config = dict(
    arch='gmlp',
    model='CTC audio transcriber',
    dataset='short read English sentences (LibriTTS-R)',
    train_examples=26041,
    gain_aug_db=6,
    n_mels=40,
    hop_length=160,
    input='log_mel',
    spec_augment=True,
    win_length=512,
    tokenizer='char',
    vocab_size=32,
    norm='rmsnorm',
    mlp_ratio=4,
    subsampling=2,
    layers=8,
    width=192,
    residual_init='scaled_by_depth',
    optimizer='adamw',
    lr=0.0012,
    beta1=0.8,
    beta2=0.999,
    eps=1e-10,
    steps=23000,
    batch_size=128,
    epochs=113.1,
    lr_schedule='cosine',
    final_lr_fraction=0.01,
    warmup_steps=690,
    weight_decay=0.06,
)
Rows from block 4, named by matrix and row number. Rows with one number belong to one neuron. Each number is 500 + 40 x the weight over its row's rms, rounded and kept within 0 to 999. All counts start at 0. Numbers have three digits each. After the name is the row's rms in percent of the matrix's.
# u: gMLP up (value half) (model.blocks.4.mixer.u.weight, 384x192), inputs 96-191
# v: gMLP up (gate half) (model.blocks.4.mixer.v.weight, 384x192), inputs 96-191
# out: gMLP down (model.blocks.4.mixer.out.weight, 192x384, transposed), outputs 96-191
u.11 099:500560470498484481495541531467492544474522431445479495462502551482502492455506505404528435520405505516540423514536445473534530467503479470521583563485510512488452552525546534482477595498489532582501451554574443504496500501561512564546485526524469527528509550479495545467512446598522516548
u.12 096:549486515487544570481504476539452464497484525516504489498515522518550567607511423498490443440455487552583477484432506479628543492526473470498463505541600475451557551503480517439445485501513530459426531566483491530530459548433520465568516492508465482507535551493530502464497446501518547526
u.13 104:557524524560489436468563564536447540470535399543525451463402479546479499569463470471503528497473451522537467470483486509492535467517499549536431538475509485492586526471511502495466487503569530486431497523533466489471525471570502535587372513547448458482497488501445503495540475421483590482
u.14 105:470549554403547577515519508464506536524475477499450489512488449447511514485528561484484456482479577470550508510548521455489522472516505427476467548500400415514452497569510538517553493450492470489587399529580554509543507490535485550583561522427544461478506512581482523529529474491552557516
u.15 099:488536511465488479556517500556491457537467515480578503536549472505532472518431549532504442582511501560452552460541511452512504520473466556493495486448509529507480507522548527472541491573428489545607491524486509441506439541480524479499510534494460500529459497519513516464541577407492491467
u.16 097:499534503492528444496457522466512514511498519524459464477454526429475567510466501421520488502521553522566523440519555481575560480471526470506550504457498461492522508424595499561483547494521405425516467500536395474505520536517488510484510437568524519511479493471506531471529438481505514426
u.17 099:478570455540536496523412439500433493490532559470507489415495473561463497523462550480497503507425471480455491493485489548501498545480478500551537500513451486500410475544519463464509492529471552468570550544486514486422536482406465426516488529438517434461483456518500516511482540512505531454
u.18 099:524529459500529468537571517556490551491486506513455562519454494516560489509478564420536481527528541528511484543561530494542584520438471521525468535465530520537473511552522524485495483445519505497521503454562465507469410568492530506502526527450532529573436481470461490523532496515479551539
u.19 096:507547502499539460557512522490545512507469495499510557439439513499498526498511482496526409561462469504558524459493491531546541417513453489596447458441536490490536448550554477467521549507518509501519456495530500538451480468564461574445508551495449502574471509513567566534580460484500509499
u.20 130:496554512488504561471456514462494513489533487557554590510485561522481436506392484503506539510473438498446446488561482464492545473483457503461435398505528521524476525510511483556503514493539597533490591462488428507498456521468455533537545551543507503510524525444452526533495485454531455537
u.21 099:492465436464474546527511473504477484405492516444495481484479496530459564500532539432525505537516484575556438469465469462541520490613464467493579523502540421556499549523512496475465499454616536449502519570501490506468401461471518505466455570475526566513561468501524436472460506496488483542
u.22 106:507496569479545528499492507509443480509472459437560514508449481461450497469463497525489517480575450531455560456523484550473577554502450525438506560467546496515569451491537554480503524573475428457500540460548440504526523456509539552535532515511465492494512552458576506511555541481499521483
u.23 112:500461492561518513499468379508540504490473487505577485519433517487458584483459487526535438523508586494481489497520589593543416493514430523524527491539514519489509487521511529493480494513542499497558437434522482453462482492521433496473496478446460495490537518436478458497465476493467422467
u.24 130:528480452495501413521530468537537494507578560556470532491514498572463574479483458497468506502488543504508486475464536508432524520530516517524549468511484490501472523456436511493513498496482508438560452523504542507575519431497544513474528536560494473421532457491498496477555517501532527483
u.26 089:510494456546520461581532452543487522482503472491505484487471557527576508512462483523468466531487462511485521417566477479506513518526554544502527520621554464471471463500582510475472519500514476496427505563447443534428529552516528488469574493435508426595527531499508495537565497465520534508
u.27 089:497461536547508508505552460496486493564546461452554523535537535534419485540555507466507510486488511554551471461492456512456540534414463513513558564491527512470455460530509558441505502479504454457568503501519462565491447501491502557533425535434468438580472567470454490513515432573526531543
u.28 099:511514435529436474459482461532561509478485459540525492513515502420538476546555550511504449523523448464447489551465546459482574524485514527500553495480530579491528431435445567508497450469536505541484436497464549480419416469439547449488475414529465410507430538475469526483480489505472547427
u.29 096:490507370443488527527508434507508508526520526598512515524500455435575525536476468497521474508507511499526451494534502540531566510585595492573518483490429476482443499489503494481548476520521510456482432499572501460524425514523571491500512513426506462464544493509525442508509478532450483496
u.30 093:534513546489522542499494410495480536548525487517597465484532513588534544504514505515552504496475503576544463548533404491487535483466464537536498506493498468479548455534537484503512526516519482595472521566526456555497530523490497495473500556463453540544500568403463516502541545583406465501
u.31 096:514467399535492450516544398449540523532486502466507448510503445503521535458491530431605477498446501511537508466559568506540508479475488425434507553536408519490483472554500508453458456485534527442565475475480584570511471480477567570488528501485396414529465530448463573510508514492520499500
u.32 096:558571564501524541460529509523452488538578512504451530403532427536505489549539561566497463516465423521474482472524487521488530433464471500555503462435498507516503517518453552482545479572532503516483511445535450459460582433541494507491498492549443546515550545511463451550583469559452554557
u.33 099:495528466564556472508555461506475534519444500490500479464470518435481539448508495486515451448427426508480490477519520416462546406504464453503529456550486496489517459501499505492566518530485507566488481498449482493490488492470519540476525513393550505567409529513496532493494476595439542510
u.34 101:578445466550502508513533518474522467491483585498505587478506414486538502563484542536441538530464439501484558516562496573503564549537536484531515547559498397504452508482393457464485482543503542504569479475457466482430524445441548460490535491563437494443451513473506518493528494497492562520
u.35 093:491445455466517486507537472449497564442501520536474465454445438565507572520493542416603534539498506540542493501549540491535478444487525510555487523491442525420447513540484462519493519510467527478536468488522491496504447535453457491471457465521462508497517505491498522466503432516536527478
u.36 096:550517531480510616465505479539499576523514464457471467509459494513537529535486497415500476527482527505473478598504513496437585490421480446542507543505499437488498513474607508575516528479539542475558566498515455516444404485549504509534531533448489561567519558577457524504530448495477524571
u.37 100:452434511388465507514525477433508564508489513456472451425572501487490509494497508511504497552420449502489511444546503471571522533539492527481470531493440560509486503523517564495469478436473481450401442460429482520548558510507456569547539560471585492585531528539464474513537470547464495512
u.38 110:485511482537578548517515494543490517540423535482640515501486532478503434456552548475546504468501504503572515533519509500507523468493471504551485460620519556457433514504521489525419495540491509496592598499505456500481491494422523530492484467470567552475521542520551499567465505504498515476
u.39 095:478537557493532546523456420499569522478437481574422407521489470473499541503528472468524481501468496447467484473543443479521540472434500520494476567475483500496561538521455492461544511519492494483460487540483616541449494477475512462495477483478532559519519393425485548464475506515457474508
u.40 097:517471480506487471478555564448522550494532472520473452484566455539524518538462564545517430526448546526466553450485494524551524485470485524522505561472487565475505519563520581477442536483536467514454529488537495503519517542534478547397507489477502481567499509452524552452538474428503486515
u.41 108:451453508471522529500539549513512541454539549427451454552533496530514472459423523497475474498493499481497516436567525493575483474537495446522476538507465509500528507541467541503543481520517516453463556477577489532475499548606450552466469491555577473562488452537570516415463457469487580557
u.42 092:532520520461479524506533545465486574408444499494464439397446425544468508455483564493521426498456479561543460466588455490496509469427515543516493526487522515513479461506501495460499459513539520482511524474515600455507484511452500485472505505548493458544537525549461521468508463404596513506
u.43 087:497562531467509508501532500528445559487549508529433489420446491455505564473451444462531467553467567535520525520564517525505539483477537492569552531499441475433470474482576493514570459490504502482478563453506452482518469560494518474466546492431476610528494435526532503556472467477454540502
u.44 090:567439527571450434552499496442473517536569454470467525501538483512573529423534493481471502549460433491528540432472537517541523452539520563504539460442514505488435545468465445449434480531555494500504584480550499537492464463453473477474460530535507447516505524574494569520546491488507469525
u.45 089:475457465443494441537552516495506579470448500503455548497496420526483539550521621463514493500489495500503419433513507565487570538433510490571541549471514492449487492578507464485524486533561483449495499493497497527461473444444459565501567560486523475540471575492441462465543455453558570506
u.46 090:486512461451534475482565444519495498447497481435432481450495512538508462596468510435514467540488515599546500535531500442554519446479524454541533559479486521537557524506543577453468465515647450506549517532508505494490508481473491541475483521496578491530459522497467532527575453537543521483
u.47 090:537451537563526516450545472511506477472524519486519548520476447482436432531496481428527519511479456515578508526535559530430502528531469471512486537462457472497475532499565551473488438478533468505468622508493486499541492519489502546510505518502531510533537569494553521550467381571425491555
u.48 074:499533529500478497450551486486508495538474549491468488496479449510515496496497473453561432536511527553552462480558524464519543524578525478543505505408524442515457491532473537509478544543494494510543583462465427502499491444503501556485515492409565515506479569586488503458520507518530546523
u.49 092:539511504544474513523545511525500498474457496490447481586527511456497492524437538480496397467505534522544590500480514554505528569472466434503534479429493403541507481542499507562498520437477466487498466567501481419554563471517472552489389497454487457494445511472536515505510446499562534554
u.50 097:547474478476515489494520535477499492452525467480457517463467441455538475511500518570537499603503481549504434498506466489462567468425527534523439520501373468515525521544556482581575464490534479547442554473497543468544420534470448554493516504504554447522526522504448510504463471503459503518
u.52 089:478458501475485488434508438555490503507469496476422530468475443445464572467515562534567436550455562501494490499554539536511499452409507458524596503463454554545516452451503445531491495476526474517567487512485518586452488482481443535478468527491547438564470489493420487511520477466574542550
u.53 089:459508500458466515531492521463519459503526501459518452491534493513565514603509449518508476512466478544577469558512490572549450483502445430518537526490482479518418516468562478494540511498494466491430465509534495506467530460469458467524505492547567445416461527485549453595454479489471530497
u.54 108:536523518510516554535562485523531510537471497450553494477483507454513539514479429503495543469470543536513460565567558534414554456416530472586570509465487509460453499527481497553505477517520473513444544448479489517500484484528508617466532487516483516479549563542552513495511436555453569531
u.55 094:525522491476569556521578538482520436483483492490454504500460475462451537543465545466572439555489467515551547457481584521538550567464468457482548509490475520512490415535470504467456501463479594479473564510496478483465481442423472478540533501392482472528548506523456469556464460512530494460
u.56 096:482442507540511480503547418516461542540529544416463467411537458544526492580475540442547531543445450504435525492492497420462482498593529486555525554462500457545424457483549541493499488518541511453465534462534493512398485480447510461482467529495518467563484525509440534479550513492527462509
u.57 102:497538528524444433532574491492510511518510472539506536479545425521450471527586567485558516572581411545501494550495541532438525481549496467470499454477481491477446552470468519469510449513583485513479555455487482478522492500475428539526439509500508468533492442495509487595491516513486464474
v.11 092:432533479554515419547527502514504512521495557514515454578492519477427482445415557479474583490550454441492485488470445460459505525512522621522465483495552451559524521417494535475470522582620495559489522459532537499504488534423513459555507411500483475506576465500545514499463528481486500453
v.12 102:534520522545520511485485421463548505510510473583414528520508453456554462535525417483526506494514591533546526523462461440474546511512603498499499509598513479506493491523484498498494450490503531470493468517362502479558513460432502534463535525484538527528513442489493493549484462544439500521
v.13 108:510517559500463560556409504493521490486476469527528545501452568529417562437456436522464530521500453402512515464531546525518451490507470561408568557487486491485524486525500441499548489473583568499573508428486503491479515472556541440538508521507491459515468435545439462524420498514477539416
v.14 094:515529518542532532477490506530436481536423491557429518526553476463459435520479418456495485465504477462503465571489451501472523527507507465488509449509511483498530534480469478576516578490510563424453444514510571478518526397494496495496541515479516505471552475505407432545447531540445482484
v.15 119:505531492532503523466464404436545526467497485544465510495411474416504520447502467546569485525486538475494542544489508498484478484490439491491478559527535502505558469518472486538542544578524568478480493494462408509411580514563523483520540443492496540486536436401469512543456525541444430468
v.16 094:507554480522493546591516499492527509454474506493483539502520530519534564474547493455448511516562556480476514526485532464531473502507396506537551526499505450439472512393494535533546559516564484555426394526514611489548448535533467482495450510514512596418487438479572463459509489549466522486
v.17 133:439524446495545493501451536493525427571501549484504531499577428526536455497514431511426522509462479463537489544479439503564536557513512517467412520455524423540486488539544532539479485560477538492515546578578460506435507510409587465572483504490514476455537498505491454595419516457394532472
v.18 087:526503512511483517480525459425485504446472530571478479504565512542473477547549404563533532459510487537530547466492481516502525516464450509493535527533473519525456493449551457494461545526537462510497482431475563432547534476456494483496504425508447491494511500541543525544437509467480489438
v.19 092:528442541502536417519465534537466483489444481536433498544534489482492550501475452525499487466471487553454492576523464542487504554496501366495554371515497466510560494511474488495490546511518570435502550522490444454544463456462603499493589530542498516508481519472526525505446511525409443453
v.20 109:508525492562523447450479506554452515510497486562453528510547472508495523478498517568520480513576534471507492531410457484535478496518477535436517554500574474508525514446565434561452426575454569521569524488519405423491505503462520475502481456479485456456489483515445441520504552604486473453
v.21 100:493463477497482495505510501516595536518425473486488506502485496514451475539537486581486536514535492473523455522466484459412482519487547487416485468460539485445460495528547517474444519539454521468526503485437477504516498482441434485430494480466484533506523488496569522467494477571473545466
v.22 117:514526449494501489459434468415485448509499516517456547486475426486411574534509545578513488486508522498438445481483485447475503518491462482474520501528494485435533510513488503464517520537542548575585524499453466502450570540436548488530447554541473531472550509468440492520478522558456513488
v.23 105:513527512589494536587482516486488511502455515576519486497511384520517562537452474535530519482524469490469516487464452468474500552444482553519450503530574451425574558431537454530497498589469516465476470543437517459485507500523498407586434464499524461485547505525505433511559585501507494457
v.24 120:468542505520561532509481530503537497539473510433433575476463480496485493509441490580537451508585517435502537512498498547550506556603586516491447440549484449474480579521534535560457517549553594522572450479494469525447508503499546503464483492490462496479507428479510380510500522565432520498
v.26 136:483500536481488425534500410492504495486502542572486516530423488467425509463522488552529578454477565450505495565462530514482548556504453517475465497485506393455490503554477500561525527460478509509475525487564482519480453473493596498507456488425508459501526538488492458521460575481481447538
v.27 090:487454543481597497515537473474553506538443438507554507536510577489501540403514471491505555489574563461542480477512464436441457449582471495544544484546529527554551449504527499566524459524578445510534433538524466494553479414566509501553450516465506454461553434528463465459475520499439556445
v.28 101:501515522518524494493502430583502473488540486559448515566517539510504494443479481533518544490531500493430495517473557471394478510526504493432501464477614535486528540526412536540426523526452479444497491458561511489542500495523471455536409521476493527469482516551510522482415550548479416498
v.29 092:580498463575528479525520497534492480516448516556476531551533467493522508554491501462526487489512585463489493536493473498456528463532504432509532513565497517519529485428454465500519493530542528440575466512510514498547529507479578482526498431536478500452554543458503459541491487567468480533
v.30 079:439530510485540493521491478486475554423502491508552514514476450449566463530503644514567494467515466441569503482478586490480500538517544537467461488481534492546446482532460504483490538512435492514450473536560539493567492523490528525539458479508504516481432608542540532586457572487481461509
v.31 082:440554545542576572583478490525570550496485477560475479455521509538457526533518458526426451507509487479467549489477552540479496549511494551487575452492436462464503509518458459510536519460500470475514495561499511510499535484453490546529496540523414550492516430466516497499559471486553526448
v.32 079:554500454518505461563515524486504539507524524515595452521469545494509515480508537494524496493466507481492504471477489527502523475575431577542529523499540545416486489546495444469435575456561540520515534522513478501556470470461571411554476471516578478537567555498572477619404554440503489455
v.33 086:505532477517521509466501479500546479529449553477428481512519445541509500511512517537478487458532459506470484479521445538466516578498511517459420443471461420559500567519479429484423543592477475526434489485419568493473497504475470483531511464473486500492531517460508446466454542539567534514
v.34 107:505471485523455484455433498516597486491521528558513514450489550516506541555519460480522501502511540506509496588522473518494513563484470485510460499432521476456472459520492498541515509497538509504492495465542471439435483531508490445499513523511471411481477415488537448536495510449452502471
v.35 094:497512536474467464496530525544494538531495510545514550567517537568515527537446463533401529418502539489463536495511484485511546518525529520487498474543501523508561517503466450452524525486502447465502535491481539534435382503400488484549512452475488530491546489436534444503482569522493482458
v.36 083:515474452494537544508495574475523492470473488518554544462513481438496560504547593476525500504547495519491459429490497572537561560518479473439461522440492513490425506506505463475483504534477485457511487450505523487459533475526474500514508443469550507453511585466506456549457524561565473479
v.37 090:466546573486438551524544556484509419555403518526494521465449528506475542498560446496463553509511533489504442471474498529456514515520539515507541515434578478460464470539496538483529532500492506513460533562504453452528448509470577464516462469492451437537541587512506531475529560588504508484
v.38 114:502535432471482521435481505497512458540536505543582590475507538490528555464541500526438501521597506493511520503434444452487507480514470538425499488470512472496499512539412563575504556559560447534556505468497470420479511528484479512469521440523474541457533492529588495512456524505570486420
v.39 106:435470481559512543582418421510562487432439541536450543475484509483462570482497490532549486545463529507509488605443512540469483565468500513472472510525486500520413499485535473505515491476540569506516525467488463422565452501497545435456458450461441490457521537490444453455559484477447459440
v.40 086:550597552446493505547518432526548502573487505504512511499511370493456521518514478492507464491482485513522426548470515479495498518443469480455477435394533422521480504538470551566485459554506560512526439521510516461441487460524457434516495489414455403460522499481534443529491465541491518445
v.41 098:498533532591493523543455436492505562460474464532463544468493514491469539537556442527419523459498495479476468529506482446505503502465454491453523556523542384532576484445509462581568537571529481501491487537448559483447530546510501444550463498519524552512482449514425492488465513507492513463
v.42 078:413518467471469557522520526484481546518548534538556460482527505499539562503477490477519518472493440441412576523472487449446497507448481494513414511507489491540603592465546457460537537496404527493509461520492478532556577431530455510553438454442544531511476476507522493533472516545500529505
v.43 078:494495509509511523474511518585526554454431530474558463469483503527442454544484455390470538467511510507496555525477425486488555551515430570421575597542466553540550486429517552510455543501546488517467563467554497531477562471453448489493489535508471487517495462528557471547423526535495472505
v.44 109:504539534465409497560412469447516471519439435472531562575480572466444498489490487587495487495513471488521468501486449535506459544515453464467539476459517471465505467465431480527547511568502527549501524528496490482470477509462504468530415484517442449445552511471556554532484484491390440530
v.45 092:513552450516553508510514510499456508472500597510459542519485574542529482493526434510435492441513521582545406514454482490443493503501542460405539540513521485475529501424466403540460523471455502526502480567471530515498446510504571472467498440520534464479526481477534405499536520518511505500
v.46 080:501510519535476468540513464503509526522584542517463555539506514493502493514488456451503581531444492490520515581541472578487483490525571459510425490500517447500496426500453463522476599509502446478502522500548585487437533489496568504500527521478520489533593532480536482607482516494518502513
v.47 088:571517534506509478531497526491556490476583495488508476548443470481554562458560550510543511502470527521527414528529514602508527497412462450491483538525546527469461436459484469487491531509476475534569576463505530491531586471464495500490506419485461597442574495486517464528468519508509537494
v.48 078:488498491519488549535544470477604507546503558506457478534449574458520575430497498523534497564488515432461520448492489448487493530479500504352519462515494485510532418529528523495517416467513498445463439528528484504541521510545456502487431528450482477508513432463473539483433466477443467420
v.49 116:464490484441525463476476437510558437528553474502489531518454528454446586503493481500513556508475544410491507522499496505496487554481494549394514461509512459427401432513460423545550558470570474478521528475515444462514487479503472428506453504378479530478521441465484454494480509533473499423
v.50 080:517495448440481537447512509484578483546521472569469530493472522504498472502468412430517552494547481481449523566540535496490461518526485575447474496455533469492568529485512485518438512532495542542471486544495484425559450540435510501520488547521537466532462561478550499495473512481539494411
v.52 084:552513535536531501484478516493492488422505510495483497552517563494498454509518512520478498493564532524514476505556534446398490536511443524530569543471445411487512474430458488468487546482539458536482504564462448498580470519447457500524441451581466604486555462514527511484526500486597437514
v.53 099:504418542558547553476464453503542519482520471550500546532458543502499517467498483509515526510533392510513464461498439494503500514538493502476478537530534544453518481497511465505494522624553539494546505500516527536610488556406492488426519459543513505525511500422517495519496552586504510516
v.54 099:535576474551448479574538451443514515515530520527540500530522474524430571471512457492513468434549548539463485499511513548470494457516499522522526477503506477467476512413420537564551531504492480481514497489475433532481549466521588537558418470528552545490494459490459513575520518531495537440
v.55 081:501532474523491516485569476546552496540459481492501520514505508415478599520537460587493532539498567445451431455524506486479561466495429519458522500496532463441521484531527509467507469493502367453577494505510489506567476551507484511496484487552554531467555529480413549494502485519527464446
v.56 100:491533593524531519480450558478478505414513491495501558529482597477515521458459583486470508538555471513490481490503457567566448492488515537550557489502468459557505463434540539518553566546458544534516482482527535418541540524398536464531559504444476534472524560510465470464495535524511487452
v.57 089:511537531505448490496473465520521509640480464533529490559521535508542468551563509449468465437473532495585512516494447490406533560484418448454476454507517466572546502467518481578506499526537480466485467428482512427571510504476502440531538513423438452501458429533501487457531485513509429462
out.11 105:435500501553511449534557554542500476509466497476549478455485503507535403453446570492497485472493515408460492432424465530458478474495460531462481484498553458540509542453528550473501555521537487444503508438519469512434545476477516421510479508515568496491520536553487492403492434476510561522
out.12 104:538535526471566426501476395482531462570460508594476406506480461493568485546449506533462447468536538492495497480469472489565497474488542438491469457556470499451551441462438492497468451497547546396564622545554525468535572502490500496478475565517482536504559489524530511430482515527518530478
out.13 109:494433482529579447501520435458588486518511505541553500563551531479501467492506518465491479498496482503482541507439495473483435517467515476509596442505513545365498429552538525586503513542553535517547453579493565479562459481553512434531548508506466583459483461489457462468539508485507513468
out.14 090:523493509494556468495459469460480499484488486468429556524530507517546488542527568526466482491501498518516489458516505446487465474493540454442466508486485485468557549479493498531449499484464470503519496585499503484515536469539573501492508406501511468459518501493478529444535598540474497555
out.15 093:477510500514464458482488462511492534475428495468472418477519452508549562516445553540450528534514446508489508440531472483486418515484471460507480504479489514548483481501431509518481476472459524591433554472454410476514518473517510503463484548489500553531532494572533437512529560476499495570
out.16 094:520454482485488493510509545492508486448534568523421503466457484521527466483493515469469454490438541534454484541533480545423552513490462572499506480489474463508433429489510550522448487442480499478437490415512471452521538525445526551578485488449510507511490484519515554524411463550444462484
out.17 104:520509503410522514558515493502492461498579462480543455504547506517492484491551475412486455491463538473414458437453509528465544479535466472530464512459496525568454508481491508488485544479524500578510528479502568563525458529502441504523399496501531525438510538506467499576454558510506512442
out.18 095:486528494503561493471535478462514460486467511476494470583525481519491499493482448537505483472461495501501536455428475520513508551554483484550555542530503528587424559520507516577525512500530471573563455567458459544468500503503433552496463489449545467531488523519614534483483455488495477445
out.19 095:457483526459501488503545409485457532548437500487499484437526460493501556525520458502508470495470478539593575563540514461526454475544415487500490482508531557538508472515433435483502531606417489479517558536501577444478543580520542541488492584503540534567499462488492527538494570525527474550
out.20 139:509434483462481523510486413527507498434457418518419461430517463517550528472462423508474532522465519552505619537535496522553485523484499580480482481439548479457488464497507496467541495606531454420554501483482510489479507535468521548513525445545498550496500515502513508475446519483489520472
out.21 100:575529444452490490424510524548492416495501506512441504523527539431475539477470504460460512537453450492489522469476522523520473479530465463461515510548477509472483452488509545484570535501533562479518477533476388476461495412430438524507544506554532434541474534563491450511461548548470457478
out.22 094:505511488486479510458596423498457496448578557523496452486554517576467534532459502518544457560477546562473532547510591511472545536457507490493551533564551482513525475526444531491466458503499469609436489470481528556563468491483522474498567453525521493502487571493488569508461522507518534462
out.23 118:470547507488480482556475507490572467544401492592600545524486487464510521502524529490540530459517504483488512483482529553523465469552518548548488416464461428444548436493492457501528473520565508467520518532462567472546510515486455505452499478475502560450581413556530517470483474501522533535
out.24 124:519514526497528489489477490519519544422552470484494526542449506508519524512424588538515524473503501499505499456575510452490470503553521481544525502532545565508487482546542513529530522551524521628490544514502534621448532440506527485439471545517535459511504507588484557477514453576485453500
out.26 082:558471535441420472515492485484479481450476515637455525478524458469544441463498450552483474516430439501465489513461495521556483467531460479537492551445512452563504531465449453478559457515542474505440457451489497453503498396511579491528446561465514465501510483555487536507529509514564545480
out.27 092:510486493473455483538458523500516529479452555456478515590492507530496526501437465520487520497559524507504473526536563476549525476505508521478592522478559507561490422509498489508413479486514500492520516524503473502509567512576471500538411480498450510513454471517505507458516486499534501565
out.28 104:456471522422548457521426472459509440533575498560519549520464492492470511538458500504583580592488551547512535508548476517560427516503517529449512514499521534488390530552499511495437557522454482517435413523544428506503510526466562490556510504509520507490468503484479519541474432570495550511
out.29 105:485539530574489487489520529559499477453537502496471513426534503546449483417537450506529439510521459546521397518528475550564506439511498492515500546558582543482514536488513514490432472544470496456556463483506449463516523456478599534479525578500528480455395550446439477541529574468509584480
out.30 094:548583517552494521535464409463469452486490495504494519495469516476533459554461527571518459541464442525493491420480478453481417522477557500544452507482501534541495544458527441521516532532492514503460494453482523500567454537534493511521499468517571514440458446434495576497459524567516501457
out.31 092:502435563528540498538492515537493532535498494399475525466421471563471571538488494531506461566544489442442460528548479574471471519526488531449530554499449527468418537539441488455417531426484446499475485536516495488486578478560446501539481477511423466500537507508481493474473496448494498519
out.32 094:472530519487454482491553504524480510509535502420515456473544562494511471499481502564503503489530499506530478469471514459468442451523439537495489557608474518464488505433496469523570440456505432472498582455573439613483484461429524443477501510476523488540468514545458532532505486509494494493
out.33 104:558520467491538455497468549481481553482467543502492547426500460507518541485481468525549462475503496505454459455519518515511515570447478471538434474497490464531561524549471491417480475473497472510530428506441542513503483450469519507524428425526426546469531461508515527540577492583550600532
out.34 104:532533466496537502521521577555492503506530548524493436506549541442529397452487435515513502570519492497472538447511473464510461532583529499485519527509533510449575474604488559516464502482491441508504527533415530460498463463545482560504475461538436461504506429481485488555498546493452491551
out.35 095:408528509505488525464490552575441467524419510535451496522523512488475452459518495518546469438555513582525477466526514519482472515551506521546495466546523491478472490482454523461443529486590501516481475460480612509446517527550485564474525493533511577461553485546476511479474476494518453563
out.36 082:520578548476589462499479599475470498426462539567559571482513500428543557487442495475461491464478466439456428485503487444459481478533504506492432448484529422523470434489431471468447507479500517442451562519490585512531553518551434506532504584527532476487510502552489436497485534470575489492
out.37 092:535487549435459463561446499537517531464538514498491458469513511509552525439548572533507577483534465493484440493456484528488548571522487521533517428482506489528572520510489493457499599458498388493523487561486428626478514521513528517495504518526506507514457499443421497540506553470479535509
out.38 100:511514493476459510572476538534560603474541414496473464522470396532522595507533492528514449579533457454458506417467527434459512550531509467497577548483468482519505490554513490474513536475498522475547525463524533522474518483485481507555505510507458506456444486452496475529466477476520451494
out.39 101:362505442483540499526538463502487516472522502428433404483435533424512533493500466465579615509542544468527526494492470464544429549465507530485496533492481499497506503448421545444547488485462395528476543446537529456483494487499495532503508475495553479533499473575473418444526569501514582501
out.40 091:523548576495533446478523513529518387502557509541426484457493478518497450537445514489520542482559442502450449445467475519504508455515474518511507495487530439512526581545549500537466447473440454418531516558497530548474489454487461567484446526431476440509521479527490547500445471531462489469
out.41 102:438507552511539490460542464465444509518557515459460474511482529500528499541475607455446573427516504480491518504459557490557478531498517507496472509461468436481469496450416476490498502490484494500479451524562503445442508525459486479480446491571547581449482493500507528548562457523521517530
out.42 090:472448523534529527499494501546545524490576572494469518455504456510444465498552443516535541451496452433519490523465468477468519427539519522531582537469486435555523551513534466404442516496393537435488541479446416487524386447480471514499425540519510571525469537425527502546491494554460513425
out.43 091:489510482467462496434528514579516543527432537487500508508514550514508464455543497490463414499528445552525546492474509473500499557636462499486449521634477510467472556432470510530553505503497402540510561494493485453513515447521466490507534506553530535545482448452424463512530400486555507441
out.44 094:575483487520512511471415539508460504542505478489467475488533525449584449495510493459504576506467515521469582518580478459496463512477499551475518474532489466495463532490456499440538526484509539645469431508468517553440488472497508451527464532419530534484511477558449496450506516516493463507
out.45 097:489508515435560480466509531543503539499452505488537554528549571440515404438493479513483487503562559570540523498498575460462501471486511480443445490458529567550473509453493478446506450514468500530534535562548527459500490512473517474539550520446529509538516514515497526566457534485523438511
out.46 091:485439450519507507524497455483491509556474546494521478545437464463453476531458445557473486473421529470457516500531452591504417519483543475475517519510455504462494486531485495506526591517446467540483503443563502481520429551461510438464573536489462513544439424490518539485488514444572445479
out.47 096:516484543495525464555482471458515574479503544508524529539511566501510544526557519515477448468551482480483498527515549555501506507509497481484518588491530474496461475558537529506586457496474533430510514478550509548515489492487463472455614498422476517505550480507492515453455487493575467532
out.48 073:529459551478482489520472533483519546498454547415484474528515528468486572502550463441560560492518471546567474423548414467481548513511502541485536499444560548542516467440470499521519531514551449514530457520525530497540515566508528496528605460529456494443524458479578413438517526514519552453
out.49 089:434419468480532477435560514492511451558499527503413491471535558558506507537496474492494489527574465508493529475512507402534449421490465488526473532528494468425516498518464543457561439551513467525460520453535531473395444470471460486476474436573479475460501542512527509440460576512490526501
out.50 085:461482514513460495500529471431434484441494486561520480473487404484539501483529476548433489487462472514461471537453529467547502464518547600505521459493537544523476444489445469493492429540500511455507535522446623494521441481492575529494552453486526416493508547500537512482516491541464530544
out.52 087:493493440579519513502498550497509522487466476516473547565509542473436496557464496498538577527522502510488581503516590422438404463460482455510568490499501553488541507453595458432448488472468483536490454481442543446485512538537547486479517504532526582520490498490516534419555517498538465577
out.53 096:536484529511492498450424465573603472552457484581468486468483477551468445477471482485493514525509464489506495484549509415532545528481480574458492528545527534509489437509500557495504512470504478469526539439467414397509496418481442516504531513524524556512471470454406455555509540550575493504
out.54 095:504534561530495450504455487504488508561494540521502485524445553518482504490486541479562510519543493481476523577455512569470579489500565492509466555498486511487437504589540486540530523550502510475513502537509536434513516509499449480409470547499495474534462469535512484484558535465502437527
out.55 098:496487423496453492507467497560462480475554508417516495602471525469457463517558454553437523520532463502420514494457520516423479410502451578478609516462492490509490501456527486494485525513571492544542475513525480551489459521477525477469420474544461497515482537439549541479492559527480508542
out.56 079:577497509513551441490510521532506606474467541506487508572512417514448491493424508534501451531527590550486495471486503431432485411518575541477590562551472552461473522505510448529522488503502524529400498462591482416499545523584465469525497581537474492452541581512495491469531482494496445509
out.57 085:501466499516523497477544482532465476534472540497433498499481574479520495546539502507535516517560534489537491481481497506507464577528451445497547585443462524520481470492523436510566489453425503433432545542515412471520473554432522540483507512551517463468444476454519535458514471495482441513